config.yaml
dataset: "photos with spoken descriptions (Open Images, Localized Narratives)"
color_jitter: 0.1
hidden_act: "mish"
kernel_size: 3
residual_init: "zero_last"
eps: 1e-08
batch_size: 128
epochs: 5.6
adamw_weight_decay_other_params: 0
Rows from block 11 of a small multi-label image tagger, named by matrix and row number. Rows with one number belong to one channel. Each number is 500 + 50 x the weight over its row's rms, rounded and kept within 0 to 999. All counts start at 0. Numbers have three digits each.
After each channel's rows are labels from the 100 images, of 14976, where the channel reaches its highest value: "responds to" is what is common among them. Only what is clearly more common there than usual is listed. The data: photos with spoken descriptions (Open Images, Localized Narratives). In brackets: how many of the 100.
# convs1: first pointwise conv (model.blocks.11.convs.1.weight, 512x512x1x1), inputs 0-127
# convs3: second pointwise conv (model.blocks.11.convs.3.weight, 512x512x1x1, transposed), outputs 0-127

convs1.452:453585458459505477516567452510523543476587555588477571450438533572476525471547415441545582480507552513522527494570597423501508501527442502507535474577510411506522490543508510487427496489567579521476537557616537608510471522558427564448449571531523551475561485572524468525524479548474502498455560490439544457520499534494447429420471517493563470554429481503513484512499526478506456414518
convs3.452:576610551505487440535486443515445562466524379505413577382536500549468531429479553543594428415516449542488562518404503455540494499534484528451501443475493548513526551542478512461556524546479443509449558478546438406458484465541353450541502620418424499446471532465492483441524580506533423455485458525520477461562457544423393540442528505490591550551432542546486506526528447493493524550555
responds to: text has "standing" (48); text has "people" (46); text has "woman" (30); text has "wearing" (29)

convs1.52:479486471453526538548526493484423544482558486456520488484565530491555601550531531454537423471570487498596423528532483485473468591488513507535490521546412428488479504444564479436550486476532444500436458417532506563475450460460491477475504409458427528425493532529662499424475556415525409523556441482491564443487578551578463503537541514534533555461546544433520514521513412472537430507475
convs3.52:557438459443548519496573451515455445464467441464532534472495468475535480544559408479575444477583365593483482534650591418469510597486425481563442575521535546584509539557473540555474491414539503419462502482519473522542505558490493359506488511555508516429458518542488407547447473529466476415569494427566491617420471471484480532401542547563544539432482486551474523499539561511552513420498
responds to: text has "people" (57); text has "wall" (54); text has "sitting" (41); text has "lights" (34)

convs1.378:476448520551581486529498437572470542518438482524491508479469519497490560427499525547461552533441464572531459499470465545514522540453395486489448431442489549492486505573491492426474565481487507560462564552463417456495513436488457443452582506433517513517485506578534512489454470482560540570451475514580444499582483487528572521466442454396516470522518478555598580463439432559466445604522
convs3.378:462549571504509482443478445512616528572557494458424491532514593498523474491457509593507482548442521428506491461525486411488501503451530486522585544524456485494451566499570453514577522516474538538563536481550473561503476496561466541507483569509607495462489463512482576479450474637548484458522430517439562495573478617462420460465396437500442511520487512552422558400465419432519487491472
responds to: text has "wearing" (31); text has "woman" (28)

convs1.400:383451464491461568517472574484483395418507528582526554537461496400441536517475583521435501543501489495513460552522583554530547651338503462494448498549467484543463473509507421513622546486620493519493461463572524490453480452361546531506504480578552429546427541537461493418472591503491438456543530452426543438542441532518511481540506526443485503536427513507530468593528499523518471409507
convs3.400:516550487526574452486544517493475483511573509565509531500519590536460458521497540470551446468479546551439523506509486579422481361569483611528535445472507565651523570527429560503434505514545478620537552468487476530431581448410524570413498492501451494427556536486513581488500525483402482492485439496479498453454520572463467486518549497515545505591433452587480481487531482508495433511502
responds to: text has "standing" (53); text has "wall" (45); text has "man" (41); text has "wearing" (36)

convs1.349:467500523447432562566583476534397478453458580478437490465428507434541478611479497499515480493465461497440430485424484594542533485503548583513466483497454522480548527509497555506538547550577548537411571456482513502512506491489553515565463526491500394429516524511494494526439517458517507554444461510441524498519505471382456482551498518585538512463535580504543561631517526505452477478532
convs3.349:510485505461492487489484502506490588499488527506526501465393494440483568433375548565503513465541583505495546476462504471447514533476474563504551535474531485465501536580520559529526533499480477515502472575512573419501461424465567569489483619434511496481505456480509578451508500506555556534509417454516539500558464569545604547579496499472531518561542491439453483573556478484510503548538
responds to: text has "people" (61); text has "wall" (54); text has "table" (53); text has "sitting" (53)

convs1.242:480470515498440510469518502477496514492474486478458492588517549509487563507567470580434604554463507477533536445495575397526532571467485494488521484504520522508459459512507449488539572541535422573493463467515511470443552485475475432444444465519539472531465588529560474467487515479377491434553542568460516533512514434552490560444452487491510542430498519453425467503496531533500481522523
convs3.242:468414465497463402512544470450569485532491418494529502443482410479512397492600508444470543512538425503458503548580519565451514474445544397519581478586516515443510478529534465557460474550550473426537469410434414421536513531544453421514510511470519550470466487522482529488544587543408540413506492530541450561454537456421480463419451469440533532560444467486582528377514488418495560500471
responds to: text has "trees" (80); text has "sky" (65); text has "road" (49); text has "buildings" (45)

convs1.341:428538508487535441478481485540569453560500395502541458532482516526594458427554450492565429433554526537553546439539502579505467526577501473550455486476481470505582467671466517532503445611491479493587564511517502525531535457487531541499507492464540474471511509421520541457464595441522505490428494537457506482473490449456496514600509468582509665540539485553536540373476544512451567463484
convs3.341:461532393499466526521471496450559516482519496481545455573542438495529587572553526450544557498445570563534520489490555441430497623567503523418526575458430491587609494476510520559513447460432414486541444512467478513530535487523471515474413466500465466462436538551492522519529499527571470492538486527443467549488606590522540478422400438471589524526498473511456523570506456464546485456538
responds to: text has "building" (27)

convs1.134:479502523526523476476500528493488454442486533453550461514576508433500477450541518464499572361528477534489494493485484550546527490612479466581674480460501477533506438530471549449500466540442540533502465500508494540490449484495444516473446331505502458496477489532529496536472580505434516571419543456609518485434506469505489498520567473451622482569601465505459512555496468518598500534473
convs3.134:553472468556467483463539465557475525565482574511493525466319526582549497427478529523502484530480474452471541493422501445535459470603444563484461448476542491578501390604510446444466502567401501541533505500476438568520498476503508488585529546490478410600478455494487513528459407482561562610469499535580512625511514556505539479560533555502524648521509470492573544465495568474594475458443
responds to: text has "standing" (47); text has "holding" (46); text has "wall" (46); text has "sitting" (40)

convs1.293:433568530478508543590500441570457497547533600502486484506403554627508456540538531503488520589507469480491513551549468490487554509529565464579480531491614511493539468486506408443560501433503421401587544491646553509472493452503403609510488529502519557458485519516474496598549501458476437483507541439529483528470550516478473485474463496529542495489434449465394520588362487513636518531372
convs3.293:519478459493485530449464360471554552495512524456498455525444428501500510506484575468502515557505385467463487475491561491401470414448515501469486495453497504467433523523461529519541428454537539492481484505413519414382562552593390490548500486507497497519405445448493519511434477557381521517545555520485465502531490565494519500553549519634600433523531437539585532601496563540511461484539
responds to: text has "plants" (29); text has "grass" (25)

convs1.287:557475483563446401461479515503579532523495477427506461492522534513491548426571507482538466596555478463459556488473418536557546496486538451513450528500477474450557539495609503451448546436512481453504559444561582559514546541530501474519504531380542427593619563461542511591456630486490508523445403503571497461483598542520465536449436596532453501530525511494506481417511523404424479494565
convs3.287:388472512504470549495467437495424526519436475452609471482476528469509464482497581474343425548504524475447536463539461520546433557413509497509554522460483486495408444446441460597508479484572518465549544482547420492466495527484654523524450496439509587477584455495468585486490416496541423496492489513470523522501597528571524443517530527593522561440559487582560578421500494459526522536516
responds to: text has "holding" (41); text has "table" (40); text has "sitting" (40)

convs1.474:503506545482439490495529506483492557504395485499461485562501485458496538566459469568467460437463468470481519520551445560415510507406559345450507485509568540466387413388535471506403561462476515523557499480509557424546501601556444570610575441438576456492548470497469528556473518546509490440506450524439486513502465523553367490417552475519488562510464506485507510453441548457532472487514
convs3.474:558585529557559522483550486579447490471584517456456503438533470526491529552614506565561551503454439465513463480506516469525508503504550525557558551520421513474545588434471462505474511572487446457540534588562510463511501526561540492428478459468530534520517491515566543583542484450557433410503552559479526547463461543582539413462474577459480620536496550451455485462512487541435520527487
responds to: text has "holding" (55); text has "standing" (52); text has "wall" (46); text has "two" (37)

convs1.36:493501552496553503487494522533420474476596491470536486497541485480496440436537561479445465492498431469440484568561475538444423500475495472516470457479499446486596537496440557542545418465440586582449395501479521430523458501535531459517473489517449533568493484490488492566530481380505522431438495479489593535475435515621557524586575500476525458445505463490502465397449474461592495485532
convs3.36:574557495504508492484438468498530454444544486541494484490527414550466573567565511559536416541553522558478479503507496454523409468471460463507582515575450505520481558504588473471532592489542541599485526521455599512451422374485577464482452540477557583523531453508538615493497441454580573502501494535491506622582495564530554422470485547458600456449437464541497512559508494486571491476525
responds to: text has "grass" (32)

convs1.440:480522490493594414533474473551438530569500507441406534437478493414483521501506506411602541524519516545455477493496556446448535441461488459541571535464525489545535553580588516541549570462435401545555435480516538468451430590474474510442498463438487500541553471493490593577510559455509492535562506562411486589521553523491462530493563489503468503556544455505456558464523466502567467443498
convs3.440:481491528498487531431442474480569440458454514469446604481563479504593574578523440423455517509543548479418478505497459515473449555489485494438449553396411498558342525558397578502501536520516533478509537431418482438519615500457459476464504483517488465449443478556486588503463512454565456500474427454429532533539603438459505460592486456428573539559484471451536504571447411451493532425490
responds to: text has "people" (46); text has "wall" (44); text has "persons" (25)

convs1.25:538562488498540494571498493469502548490499443481469576512514474480422436594521601516531467428541553555441516410448510475514504527497505536471497460492502496527416494514475405544539368446496502533459551545450423479491536526508511490440505457482465418556431469501428510553538431505515521466532536540501472487458511517521522366549593487598478533511479559467569493654508422461461525445630
convs3.25:513509503466480448486518543613543492508536505552432551528428527481391389505628508517521492465509514555526454447507515551535545495480533537530530456437552482493456477485486466573534593440485583555561474469477529454531456572497537487512432545486504589487485481488548616440484493391484457525478504513542540498547508537497585609521457496554481515553514419621499397504527507525451485451440
responds to: text has "lights" (36); text has "buildings" (31)

convs1.114:551476444524518468465510423494576526479511426508461446517572533535506553509559502524538464380491541490465473451459561431454541473409552482496485460553503526436525383471553549402519559503515473394547557469496512521530446588598459471496455467525480417503458523467511494512501570566423562498479489451512513444565455418451486466548526426433406432520529478469480504469458496537576490543474
convs3.114:504508466583471482472498486459478567486479467485560521545556492474506467534464458506463497577528565520466477537553451520554405525485538513538425509464529508537559550454541445514447454432496506552579481487453568498429523554441562525476488499490568455537551502575499425596493437483487352437461511454470499403530569563443511452504421346548527480586520415407471495589517446449541522455477
responds to: text has "wearing" (42); text has "wall" (40); text has "woman" (36); text has "man" (31)

convs1.104:409486457594578471460531454614482481383461546543549587502477473520524477573494474579464438455489486451562449528480552447533602512500529441512456547463501465382552467486566447446397360436516489439569519431433483609491498539470560467462527469555435453507466509457465567555503586565440453492533555539474467463513452536545459555573542484480443479459468541480505517477537435513447463503463
convs3.104:481529422495556528459565501509613471603496593519503508524532495546459474420491524598499516489537522499490523374565475477564524526546452536465487514480480490515570543486458539501556538511452509500478448532451484591491488536508536504534444545481509488535480492535493515450556457502538580485518552501493626501541412442518615423546522555520462488535498549549428509445519559417585551519563
responds to: text has "lights" (38); text has "building" (28); text has "windows" (26)

convs1.13:492424488502538464665524547441482528524529527535551392526477472610545484450568494521467407542533427525469388489501502510481511602509553512539488489512422492511482506376461462540539430530499513576530522538497483472512435420472504417468486456543554519445429547613491480584479453487427425559456571543615575479492436515556502495562446548530505507522479585456544482572505426457426460489478
convs3.13:482457524499573435564510546576499461467598451493494466526547469474438542500494506532475484480550460462530452475572555484500413534489473554502438518526576526477605450487505529428513502598556488455447493548598465478489429488511534600435501497477469571469510538473553569545541504496540557500528578550493552431463429521455534476471517537425492427478539585500601496651503441423526554551517
responds to: text has "grass" (39)

convs1.117:584479504499455417412528532530466507447496435467558513495525517535449519481509487579500488480577429507486498498509530494567483501484572404492497563595591520507563404458531488465499436408561488536550453483466591433473559573584510416501529492428569459453639476481435502523495535522458523581468534488599449449457490423477404435539462453532553542514479576449422485584486559478534462570566
convs3.117:476512512444548546462463536555464517444484533461501483418527440514487519403481451538442503471470488604499448443520483406488505462528398466535520467450428584548412486449482514539423492489436474416470463489546488488435467629456461578544533508580509513468567444597459459485587533379485523462533426547476485542600472556575439528537573484537504484448491451373461468526527442520519459625565
responds to: text has "people" (56)

convs1.431:529519515477492548539586562414538492547527427470502527519590574550582571483548518644446497550388439472456498501564555474462465492518519460483573498470488484512459536482453561588575454564551481561529494489536473527446536459488504527611548471557570605533578545510496504392409495588492519431549520464580543548543376494462556498496585415470488526482448455429527493400416517490456445478510
convs3.431:443517561430481691474501471520480431562504481503483490477519493438447411529582536509524480469522476478457530492554533443451526590519509553535566452468532544550471505574513501449502520505481509519519454476558629535482407550425509440481446474475441532530514514513545455481431433536565507508440470525505474520482435565444566512533556538473500590500511552594485500548546532361509542556451
responds to: text has "plants" (33); text has "grass" (26)

convs1.413:548517491532468510534479468451571470571627528605564535435552460502587528510421520461528493430489499471496398445636502526456482469562575600498484567480499584504481512587549496479554411461485535582450514544482417497566537502495506459528527476420524522575481550490525570495502540449588525486374429467493452567492560492460498488482506476525532478452435477505540472510518536492518552454486
convs3.413:548543506426505501529540486542525362449527519448538585493451485512451527489500487524556524587510463488511512422426461457464473528514483539563536459508585544499478534509562493518518463548595568556517452528478475384527423482494604499516463459482516505470508499491509479524464389492515443431475408512530465489493387579527498544425501550457461547559497592518487558452487468521436466467514
responds to: text has "people" (44); text has "sitting" (35)

convs1.320:449481490528375486513472508521541504537496471592501590504485517452415468476527503558438447465441427626508463479483457471479566497568450528575532441524441514506482498513571450561451478488501515507524527527482491529562514540482484519447399516360490470479518482463417492432506464586492484513458498537500484531429460529502503473579425440574482527480535516467534570535361513494524523504486
convs3.320:519494513448509699541478492526481464543566523470550485497553493485460455548416426517431419515493575477483473553484431533499463500497468530494494501526486515488465432542509412473547423439532510507514499473494495448474498418556466461446494537510543502419457483524463433469482395468513453468494513527508436496478535505471502575519541482441526476514520470501484483537494529468550566557499
responds to: text has "sky" (59)

convs1.328:524443440547495504471508466491506553502503523522629480533480543422532538367504483487481515493483532462438503469501576530495559590455543485507485444403493535583403504568372518539460513468473524516469527585595488549500479482527564531520453497579549533509610479542554498499502462542448437419462529495526437545456526497497477488473554467486447474551490497457474515571537517502517470593564
convs3.328:489531480483530486485594544543467535510508490568545506496406565518415582519497566568469352415521443553509447439457502545560526539594528471571460472474458557449475494482513474411434454488501620461460446595436498523500567500517503537488498480477537467493496453519514573538498471440625543466367526496524563494505513571535471487531537573503461505506465550528397545403469518537491467420493
responds to: text has "flowers" (34)

convs1.323:489446498469476550408503479505515509499525495489417503445553488473443550485479535580469416436464551527451493500500552586435648562557482544567499561414493579456443497512461470494453512445413471496568479502579522516480469466516553538463515487499442531577609475529521577409463496455488524557513450498413497463571461534479534467510508508515434492290481521432538460484612485440503488517496
convs3.323:566569515563490613481507453484510521520482479397551493401496511511330486561445592537476526566551553496454513413432480518514533424591513407433490568529520543514529564567604426496470589466559502476528555536495576529463463506565492604536458446502466507427424452516553533514480481466488542458543421550475474532465468458496538571457547522551517601522424562496526452467429511515495590391474
responds to: text has "lights" (25)

convs1.347:550505444510483472522475439509572496428498437454562442509480568494450531541553516390489429571575434451469467558474431538531474484517496526500506536551502532512462485487529480587473425510544508447534493509514426461618521508450502575469524509536477458534524468523537501595487533543441499461491562572504417507578491456546519560435490507538524585577444527506407406535587436503576501436522
convs3.347:482460525534475511540538503580584487505528488557563540642551508536620489335479615555401489541529515500486511513513536398456483546453476446510519480471520479493508463523501492591575522526445560484607542480424504461484454547575532550502464608501514514517444476545505539535543490514476451521476525490444463506440531455487458515551525561521516526476491445473507512550565586556505551432445
responds to: text has "holding" (40); text has "wearing" (29)

convs1.170:513461520521557397547514542533495585475460429450453518501541462523458466512502496481421428459396455592401504551436457581490519486481534469467520568480514476488445537461474483525531525455527458475611527534493500537466501503475546540460422498470467478517540493356506518476519519472482462522556362577410455568558441462509541529448497498428475526442508499493441546553571534468535568497505
convs3.170:450439553571446607522453508488499505554445395483553516462517594439400522403529561485589491470477487507466496482399533436468500478567444454486605427463561525509505591490405507513518582448443469530507498512524557461522483543494490574543546498457539455464481584626449545507494574500522438484518478496524570525620466523551554542519543560471485517437508544476503550592516448447532520521412
responds to: text has "people" (51); text has "buildings" (27); text has "lights" (26)

convs1.201:497403536491465544544395488438558467399448499485608535429476605493426515507508395458470442448458528605486543520460562478535524548458532543470483558584521529523564619562425516489591426465571508439480470552552503557541486497504554491484536588490525451514537495466600509558379418438448531548536450563499492466437427442403504490475467442451541522601436510511477442480456486476523560532518
convs3.201:465617503548401458469571460507540574481455450493458483524511563457554466558495437448485505576469582505461587502496493420434477494458457449477476536381437499563548501548489485472396506453547502512506489540665554520403554512545507502513548569484491464502591535538504564516483534487520446487494493482517686541555504520482479502515511561563481493540469542464446491470509516548507473531521
responds to: text has "road" (44); text has "poles" (34); text has "grass" (32)

convs1.357:516421556551537505425510524485449468449529515548456499485508474518518484538508546559508434442478515548587529488489551468489478502513487484580610452385624496452562526486451481447504501591567451581431420456491569509542464461520487480581434487475491491494476375518434434474437536402523536552480535523561572460501384465556564493542479381530481479524551463499450471560523552525552537491507
convs3.357:408529464542472535525439509496518455494468528485444515485551497488351465593494429548570484488459459522619568508534483436479447422492481479576431496517544449480556423491548472409495465463512531414461601539504490477507562492522584531559509528511470466386535522451466515558501461526504500480487579530507380539420473452486424482546533510497507527622564521457393603485517387543561530493513
responds to: text has "road" (39); text has "buildings" (30)

convs1.67:482479617483450559592495481525474457447429436508446485640499458468539540498536461438507497520462504520542597524428409555498609519436533535489498530479476506519453459446520440516410540354519479632522466465472539513433489503463499403463494467596550484457540535589453507386492507522457462546544519488567511413516415538510491571485520519517474567495528533482545583539516510428457586520531
convs3.67:528540484468510547452502518479459493486404394510449561509519484466528503560481498485470547514515481447467439534558556362474518459411530473554540592511505485514513544460454524502506550454447546437420436448517558591479573493496563535523437529494538530539461551496518470427460530486429566533482497482576524518510374483499554510455543467533476443552510528459454531538507540577448515522495
responds to: text has "grass" (48); text has "road" (25)

convs1.496:565519467457384467506521494557590443505524448494414547579453434448491472523464525513551514551469478579462550568482521471510526460548462573497524495520470563486504566528453483430422556438511596481426524459581543362586577452482542493618540419521503496457522543424535485489499586484488467502443460534533482483470553543424564618547490459539508437477613479595511486417479533445493519599532
convs3.496:605519459436524567488502566496442426513534523493492439522505492437536508545569543586530502515521452448531441486562510525481519536481567516605604505607505496478501522495476408495489441431549476435447446490495495589582447459532465533502572518526397491525535549434463457462595528512474436569454332468424513429470562556451574501487502439611478479528523325558563487441484498509462500543567
responds to: text has "lights" (28)

convs1.280:464437508497575572491452441452488501542421457507611356468462470531588499536429481498595493431537517574581437525497449523482444467503484437503557572474583457481459542492556491494540469500547495563457524494470529600553590497502454450529562524475400436528484633533427531418450459518500546557442548495494487536473559458462513460532540501493465383411503488555444510529572374532500572474459
convs3.280:537421460487497485478472531531445495532473487552512534524529439461460428496432484473452540500491503462422449596601519544459451511484544518546546498487439446416461539486538532429533523450516506437439466503423439391484536406500487450421536522581647484463484500554484522557528461557432480595468534500553406606402599580508470455509526451518478611479444533431569514595491556519481463425494
responds to: text has "people" (51); text has "holding" (38); text has "sitting" (37)

convs1.274:498473417453524545489437483549567478500609531524506531518613488504539508487434479519583470524473497584514508511519526482539560493478488512542524559542470533539485526453472486410536508547422525590613435451586551524526547517586511533531594527547640515581538524507435563492545534483493524551533475424545483426562427560436475524589531440560513501472604530475544460510594442443384491456495
convs3.274:551471489448500546498520482519536506533483500471405507430425497480466521524492550487428505507514470387477349528559497539515458470437558457448517389413583527498509519515462516479438472498537587579518529407489505518455442527602475435428544557480562451464511482542544364549509490591390453513461579367568480552449510535478630551534493500505419549509427464524422568574540448550414524518469
responds to: text has "standing" (51); text has "people" (47)

convs1.416:544526537505436498450548521513517584579444472460407418477382501514522471529434454460456536490498499505561406407440467446409498547495433563522413528476384468489488435508546493577524519499522471546547559469453377478505439413472519501507535489541469635499431510558561546471522522449487531542596510517461505579520576483552476542460465460554520549413449493565490459444498455459550472444562
convs3.416:503558461561492521500477472533539459503506544433416542508561518455513500476492457385454581575491472324497571505488455462437555442517541454517549550492606448411496602463525565560493569513536558496450503484524467546564439430406522472451562493512521499441627548561473479526530478496502537549417474475540442509411644590514434554559584342538547528538479527448511539548499551494517519502472
responds to: text has "wearing" (43); text has "man" (38); text has "smiling" (28)

convs1.181:476486428567519495497526473463585596451500461498498488546549578509494531568468455499538464531546518508492494507497519535501488465443520523529503402528521479564488489536486463496431530473534432532510521522455504505532547397531482437501455503488449472555553529455582471529508522380378494461487481557582541476544433498501480442530421508568519543457526469504501473526467431560529445372449
convs3.181:568520433584522521483518476518492451569426521511478550384562466485564447410511547539593456463644483536486508543484458446512537518512548482505444490434511516460599512562498531561449442563519441521572531508593527544495487418559514517514553448479563583487557506503492530487551527558554435422473522508576563496483536472527537518529514430571490464397544462492381527458542531516383472513441
responds to: text has "grass" (40)

convs1.363:509503580487466503490448515472501518452437570463491498476504551579562518562514529562437607534437484446503554457500489486487444388402459407541450567419466518536538539527447563528451638535624543549542473439489380436519452467459514513541499382415583479634436529462565616514464578561410487535455532482495490489329545507515400555517440472403412467563385435515503437499590592599581493489548
convs3.363:564554497507511509577509559440445556418510493479425434485466482456537448513502472527392480490515528452500567567492451500521443566411457499429515523595437506549447518563530452460525501441670461572489610469499593379519483511369503431488511512486417556544498482469492502465464484399471428546495462445458508471475543464480451530599506491462497488505470528394554483521486537479460473496439
responds to: text has "standing" (47); text has "front" (33); text has "buildings" (29)

convs1.488:431491518500533539484435469467499455495593579535539603478506590481499543551515424523615497532583560481455441543578471443503496415487473532413467548505474420412572523569460497441517530635546536500571553491457480468553517461580500460473504522465483485522522491470551470624514499554510534478527511506540415541477545545451508524602585522648473496420537571465484445455590515537443603533477
convs3.488:500501484541477588526546531514473518561452491491506564496484384496511480502549554492525488576505525513591493498572543455477495497541536527533567524466433557521428485499522431381491565522433491524390455488483478528463534529598577552466456549502541430507554442431482482512507505505567590600451576532485484565465463454534428496485499445515518611452447476556516471568471444521574477496587
responds to: text has "sky" (78); text has "trees" (73); text has "grass" (50); text has "ground" (31)

convs1.2:553584453532548442424401518564480430485442496483453487491535402547550493464615558518527513497545437588608414481528430535475443440495406423466472495393508474547552478503518436524482503462408522533466485525505443499515458495474568512504501450499492502477530573468411547493566484515480532500435535556482637542565507522501497536462395424458583472472473558597523487488540548475494505550488
convs3.2:534535584574500521402476461496526626413528462507435447468518501546553522532442546559441503463483426567466519454550445517571541516593550541430402512442443570483549583529510478505559521612481518527515501544486463551499478510458448461423474448536460442450554423520504508598509567566461382430495619519626629472522480489573611434423494490496573516523544517520505519492489438498566498578459
responds to: text has "wearing" (30)

convs1.254:525569459510493482575428537419474477493540488467450498530570458543523405396477462510572543474518458472440551438411528469412506500447524560494590498511455477595647492568489391485597507409456413460486555554628525548542527419529528543406530483505499420476505496341496518433505528600500535527513552559505529463445432525477465454559524494437475522497445437567570524536486526499543367535500
convs3.254:529474484508516437459469469459539557569445559472554521522446520501537450569412504478427488530396588549512561508397477457426495487460498517573496488423519531473383473492458383471508561502477421494502412488438468618542525565504510492558491459494622472514483449414453547566496527524441524478492504486593545502552475558537460525435434480578552511457442462477514411543514543538554442565500
responds to: text has "sky" (67); text has "water" (26)

convs1.74:521532394512397621597502530468496530505561503453477478459585542527487523432497469500457432493540467349423520456546429448447524487547514469558522530507510424453528515445496491455493491558520551492503525479469452540595492472519406519553554409524458566502425464494554415473446438510512445500570566581507591574379471510526518443491545408551503524456471469443540419520466465507533507408537
convs3.74:501537492421530548527491476537588498474495513532463476568485501469416484437476482531485505496410438449497545514544429482505470460514497476492451496441546508506493496451533547541522547400471506547455521491520578445483447478552444488432479548447438540498432466470462500380534527454512520479442474477507426478529425576549548487450526433501408500455562483626576506445510491534429579491504
responds to: text has "trees" (76); text has "sky" (66); text has "road" (31); text has "grass" (25)

convs1.139:480504493440499511479514434548501467424531386439409448470536547484514554512456549668564533599412528526450492492489481529550541536402574485536516412410504526496514522600614494494536506480458477522448525461433503439523469635483467510466479589519505510519493469587499429488493504513510461494480442382580483469403474439443564456546494456504520486505501555472561491487571521539491502434484
convs3.139:528599453497453440520511557609525417404484534519562589442536552507420538478485466489399530558539571675444454516470508493490513492478445442463447468466532483459458542496481496445570530515477488492472425471575521539500526517439537510458512521472437490496486468506535505497532539430449519544438546483456487462502436575543552516492474576495507472481454474483600608533481553577499502447480
responds to: text has "lights" (25)

convs1.481:441487448427450547516536533501539452504429445478513379497553499587599497539485520566442576478465509476488341545498550576522497442559456439431530499590512532446498628421522516471490522442413552582454561489497552419553467491525508578398535440533488536579525528507513434515493439452434494556486458556520520455522459479500566537594518530438575458591463516451483481483447500539383585442447
convs3.481:494496465513519507448517594461510435463495452487488540468542476516521545571480445493513521500497531477471479506555540546485484435529538572435546445486524498382432506566467503520493419534524486515404499455651443477580492484588471504482546470426553503511557511505509590450516402571489454475576523534491475474487495484505450425442415516580554537508554464475463544550485529463474555493438
responds to: text has "standing" (47); text has "wall" (46); text has "holding" (37); text has "sitting" (33)

convs1.23:490535500543448461483485513566432618631561414451498499468546474532449481487459499586514541527519467505465525517564534573525419541429526509571414485545497483494479590477500423423491464568528446503527444546482561405515438496450453465519482506485540519515423512570415430494526498551509456486535505527470473511494557522519519555454531504541436521480557398452482501516446503585497370481564
convs3.23:592600563471554536465520576482509440415478519437447552482517453449499487420499523500412530544505515461491492458514384480438488470538444534503502523453488423388462509582504519505440460525466454572473567477491508445474526478528496479491494582448538458474471466489493446519551527560542496458556502572546486534552464548519492492543468517509483523467405542468606426531452563498565568524483
responds to: text has "plants" (26)

convs1.438:511522375568450503459538479583453497424489446489546504610554489372530430498485557497509417508455495459480541555488506476518636484497514493424522478548534547586479478456531419517469537576587433502507479485401464689519481443532537506451505514561557500447462571497532559522534481551481562522460530503480537437466506495431531429516543530546525646495598448459462445703416514455537488475466
convs3.438:501479513598496515512513538513414444436492468520538494443528452398575497487498485554497496585523471458438506572555466485451574527461506468501550455509522523497531524511476546471546613476541514432431459523416551434504511412500492530378438443465526455422403476525440459425536520573434476521498457522474449412475483443547425442461448531448466439478512550509571523530534533523485544528470
responds to: text has "building" (31)

convs1.329:565488562620531480453545567503579533535508579460554502494462495435534510516522501466234516475525458508511478505443464507473476442513493589516557482483550551432494548438616571517565532551561562410490413578466472513573512489530475400533514403512549434522500497517492545459444524468426507479478547537605527501527413564528427493503455467405513505524541499474549434464476437447513462582534
convs3.329:501535502384547470452491496529495504470519427479447480464470474524546441511430469544475550462475436377518509501543466503512486538511450538509518479544428505532463434431448463370536501589545493566430462487476523495546485483501466470554495431408384494529546494514489485584505553501514532489494507547591502462501455546474549475487476546532514449483439559505490525551515514517509520510487
responds to: text has "flowers" (27)

convs1.228:494535473526522554500493478450485529433512550545482596491539540457394485552421575473515478471455476438478475527498546438460486486498516539454494424514484540478445492473580432551545529428504520504544499479585521473458518570404516458475510573515468579491587472560500549431511460562524461559447448571500437518556451464497575564464542561481486494415492564483549546524506482499529490474458
convs3.228:437580555456620447535482543508480490510526453494527498546512528472435579425444508403486502462450527629593519516479465455499416521429502390547491515506523483468627446558453535411514521490542553603564535466506516472466527482461548453504491552467461489429467497425478499470561496479599506506516459501548459506436552608481508486576482496540557445568474439557581523453494522528580545569532
responds to: text has "lights" (29)

convs1.136:542471462557496490477451497481567471462513533497484582459494372443522473447459438566571495456554500496521483539479509551533480519477473532445532409570617466449487508542546450490578498356462484491416527529500521535521456552511508435449715428502516510506489472480462597477519465450464496544512530549474398451541523497476565511462520489527446580468611522500515488500444493494526479523478
convs3.136:491481420525462540539492513400400477348492495506478513527517509430518505532565460433516553557512411471521590546535502580490536566461571532487562505425425458478494497560574541524490483519562537479512429466493530422492459582536529506427466487457403482460436492505528446454508458512474478470509438484535420447400606524497498483514569481516458485508425452500462518540461488489415584587473
responds to: text has "plants" (29); text has "road" (28); text has "grass" (26)

convs1.178:407414481456515511513542533519483486425558445439458383570468573474484552548680499515484466475477493499479596535473435468463515573527530466591500504434503536437567533515494506512472415513509480563563530488521480543468447524490421366454492438562513499513398492434515438571548542491501481468585534483546515495408461419436446472520530598551456465571429476511462487442433519501543523488501
convs3.178:558479574525478534574476495451424522457551502560464578498510519438575445425637412422466459592509503479517529602523444509465615412527445498446535580477498521490505529561533507487487581549500532511578489513520421472497439519566469472534514438544541505407459462555523435555454556538600442542562422554516549490509592453545616486454551420495563453507474467440534482516470452451401432473516
responds to: text has "standing" (51); text has "people" (46); text has "lights" (31)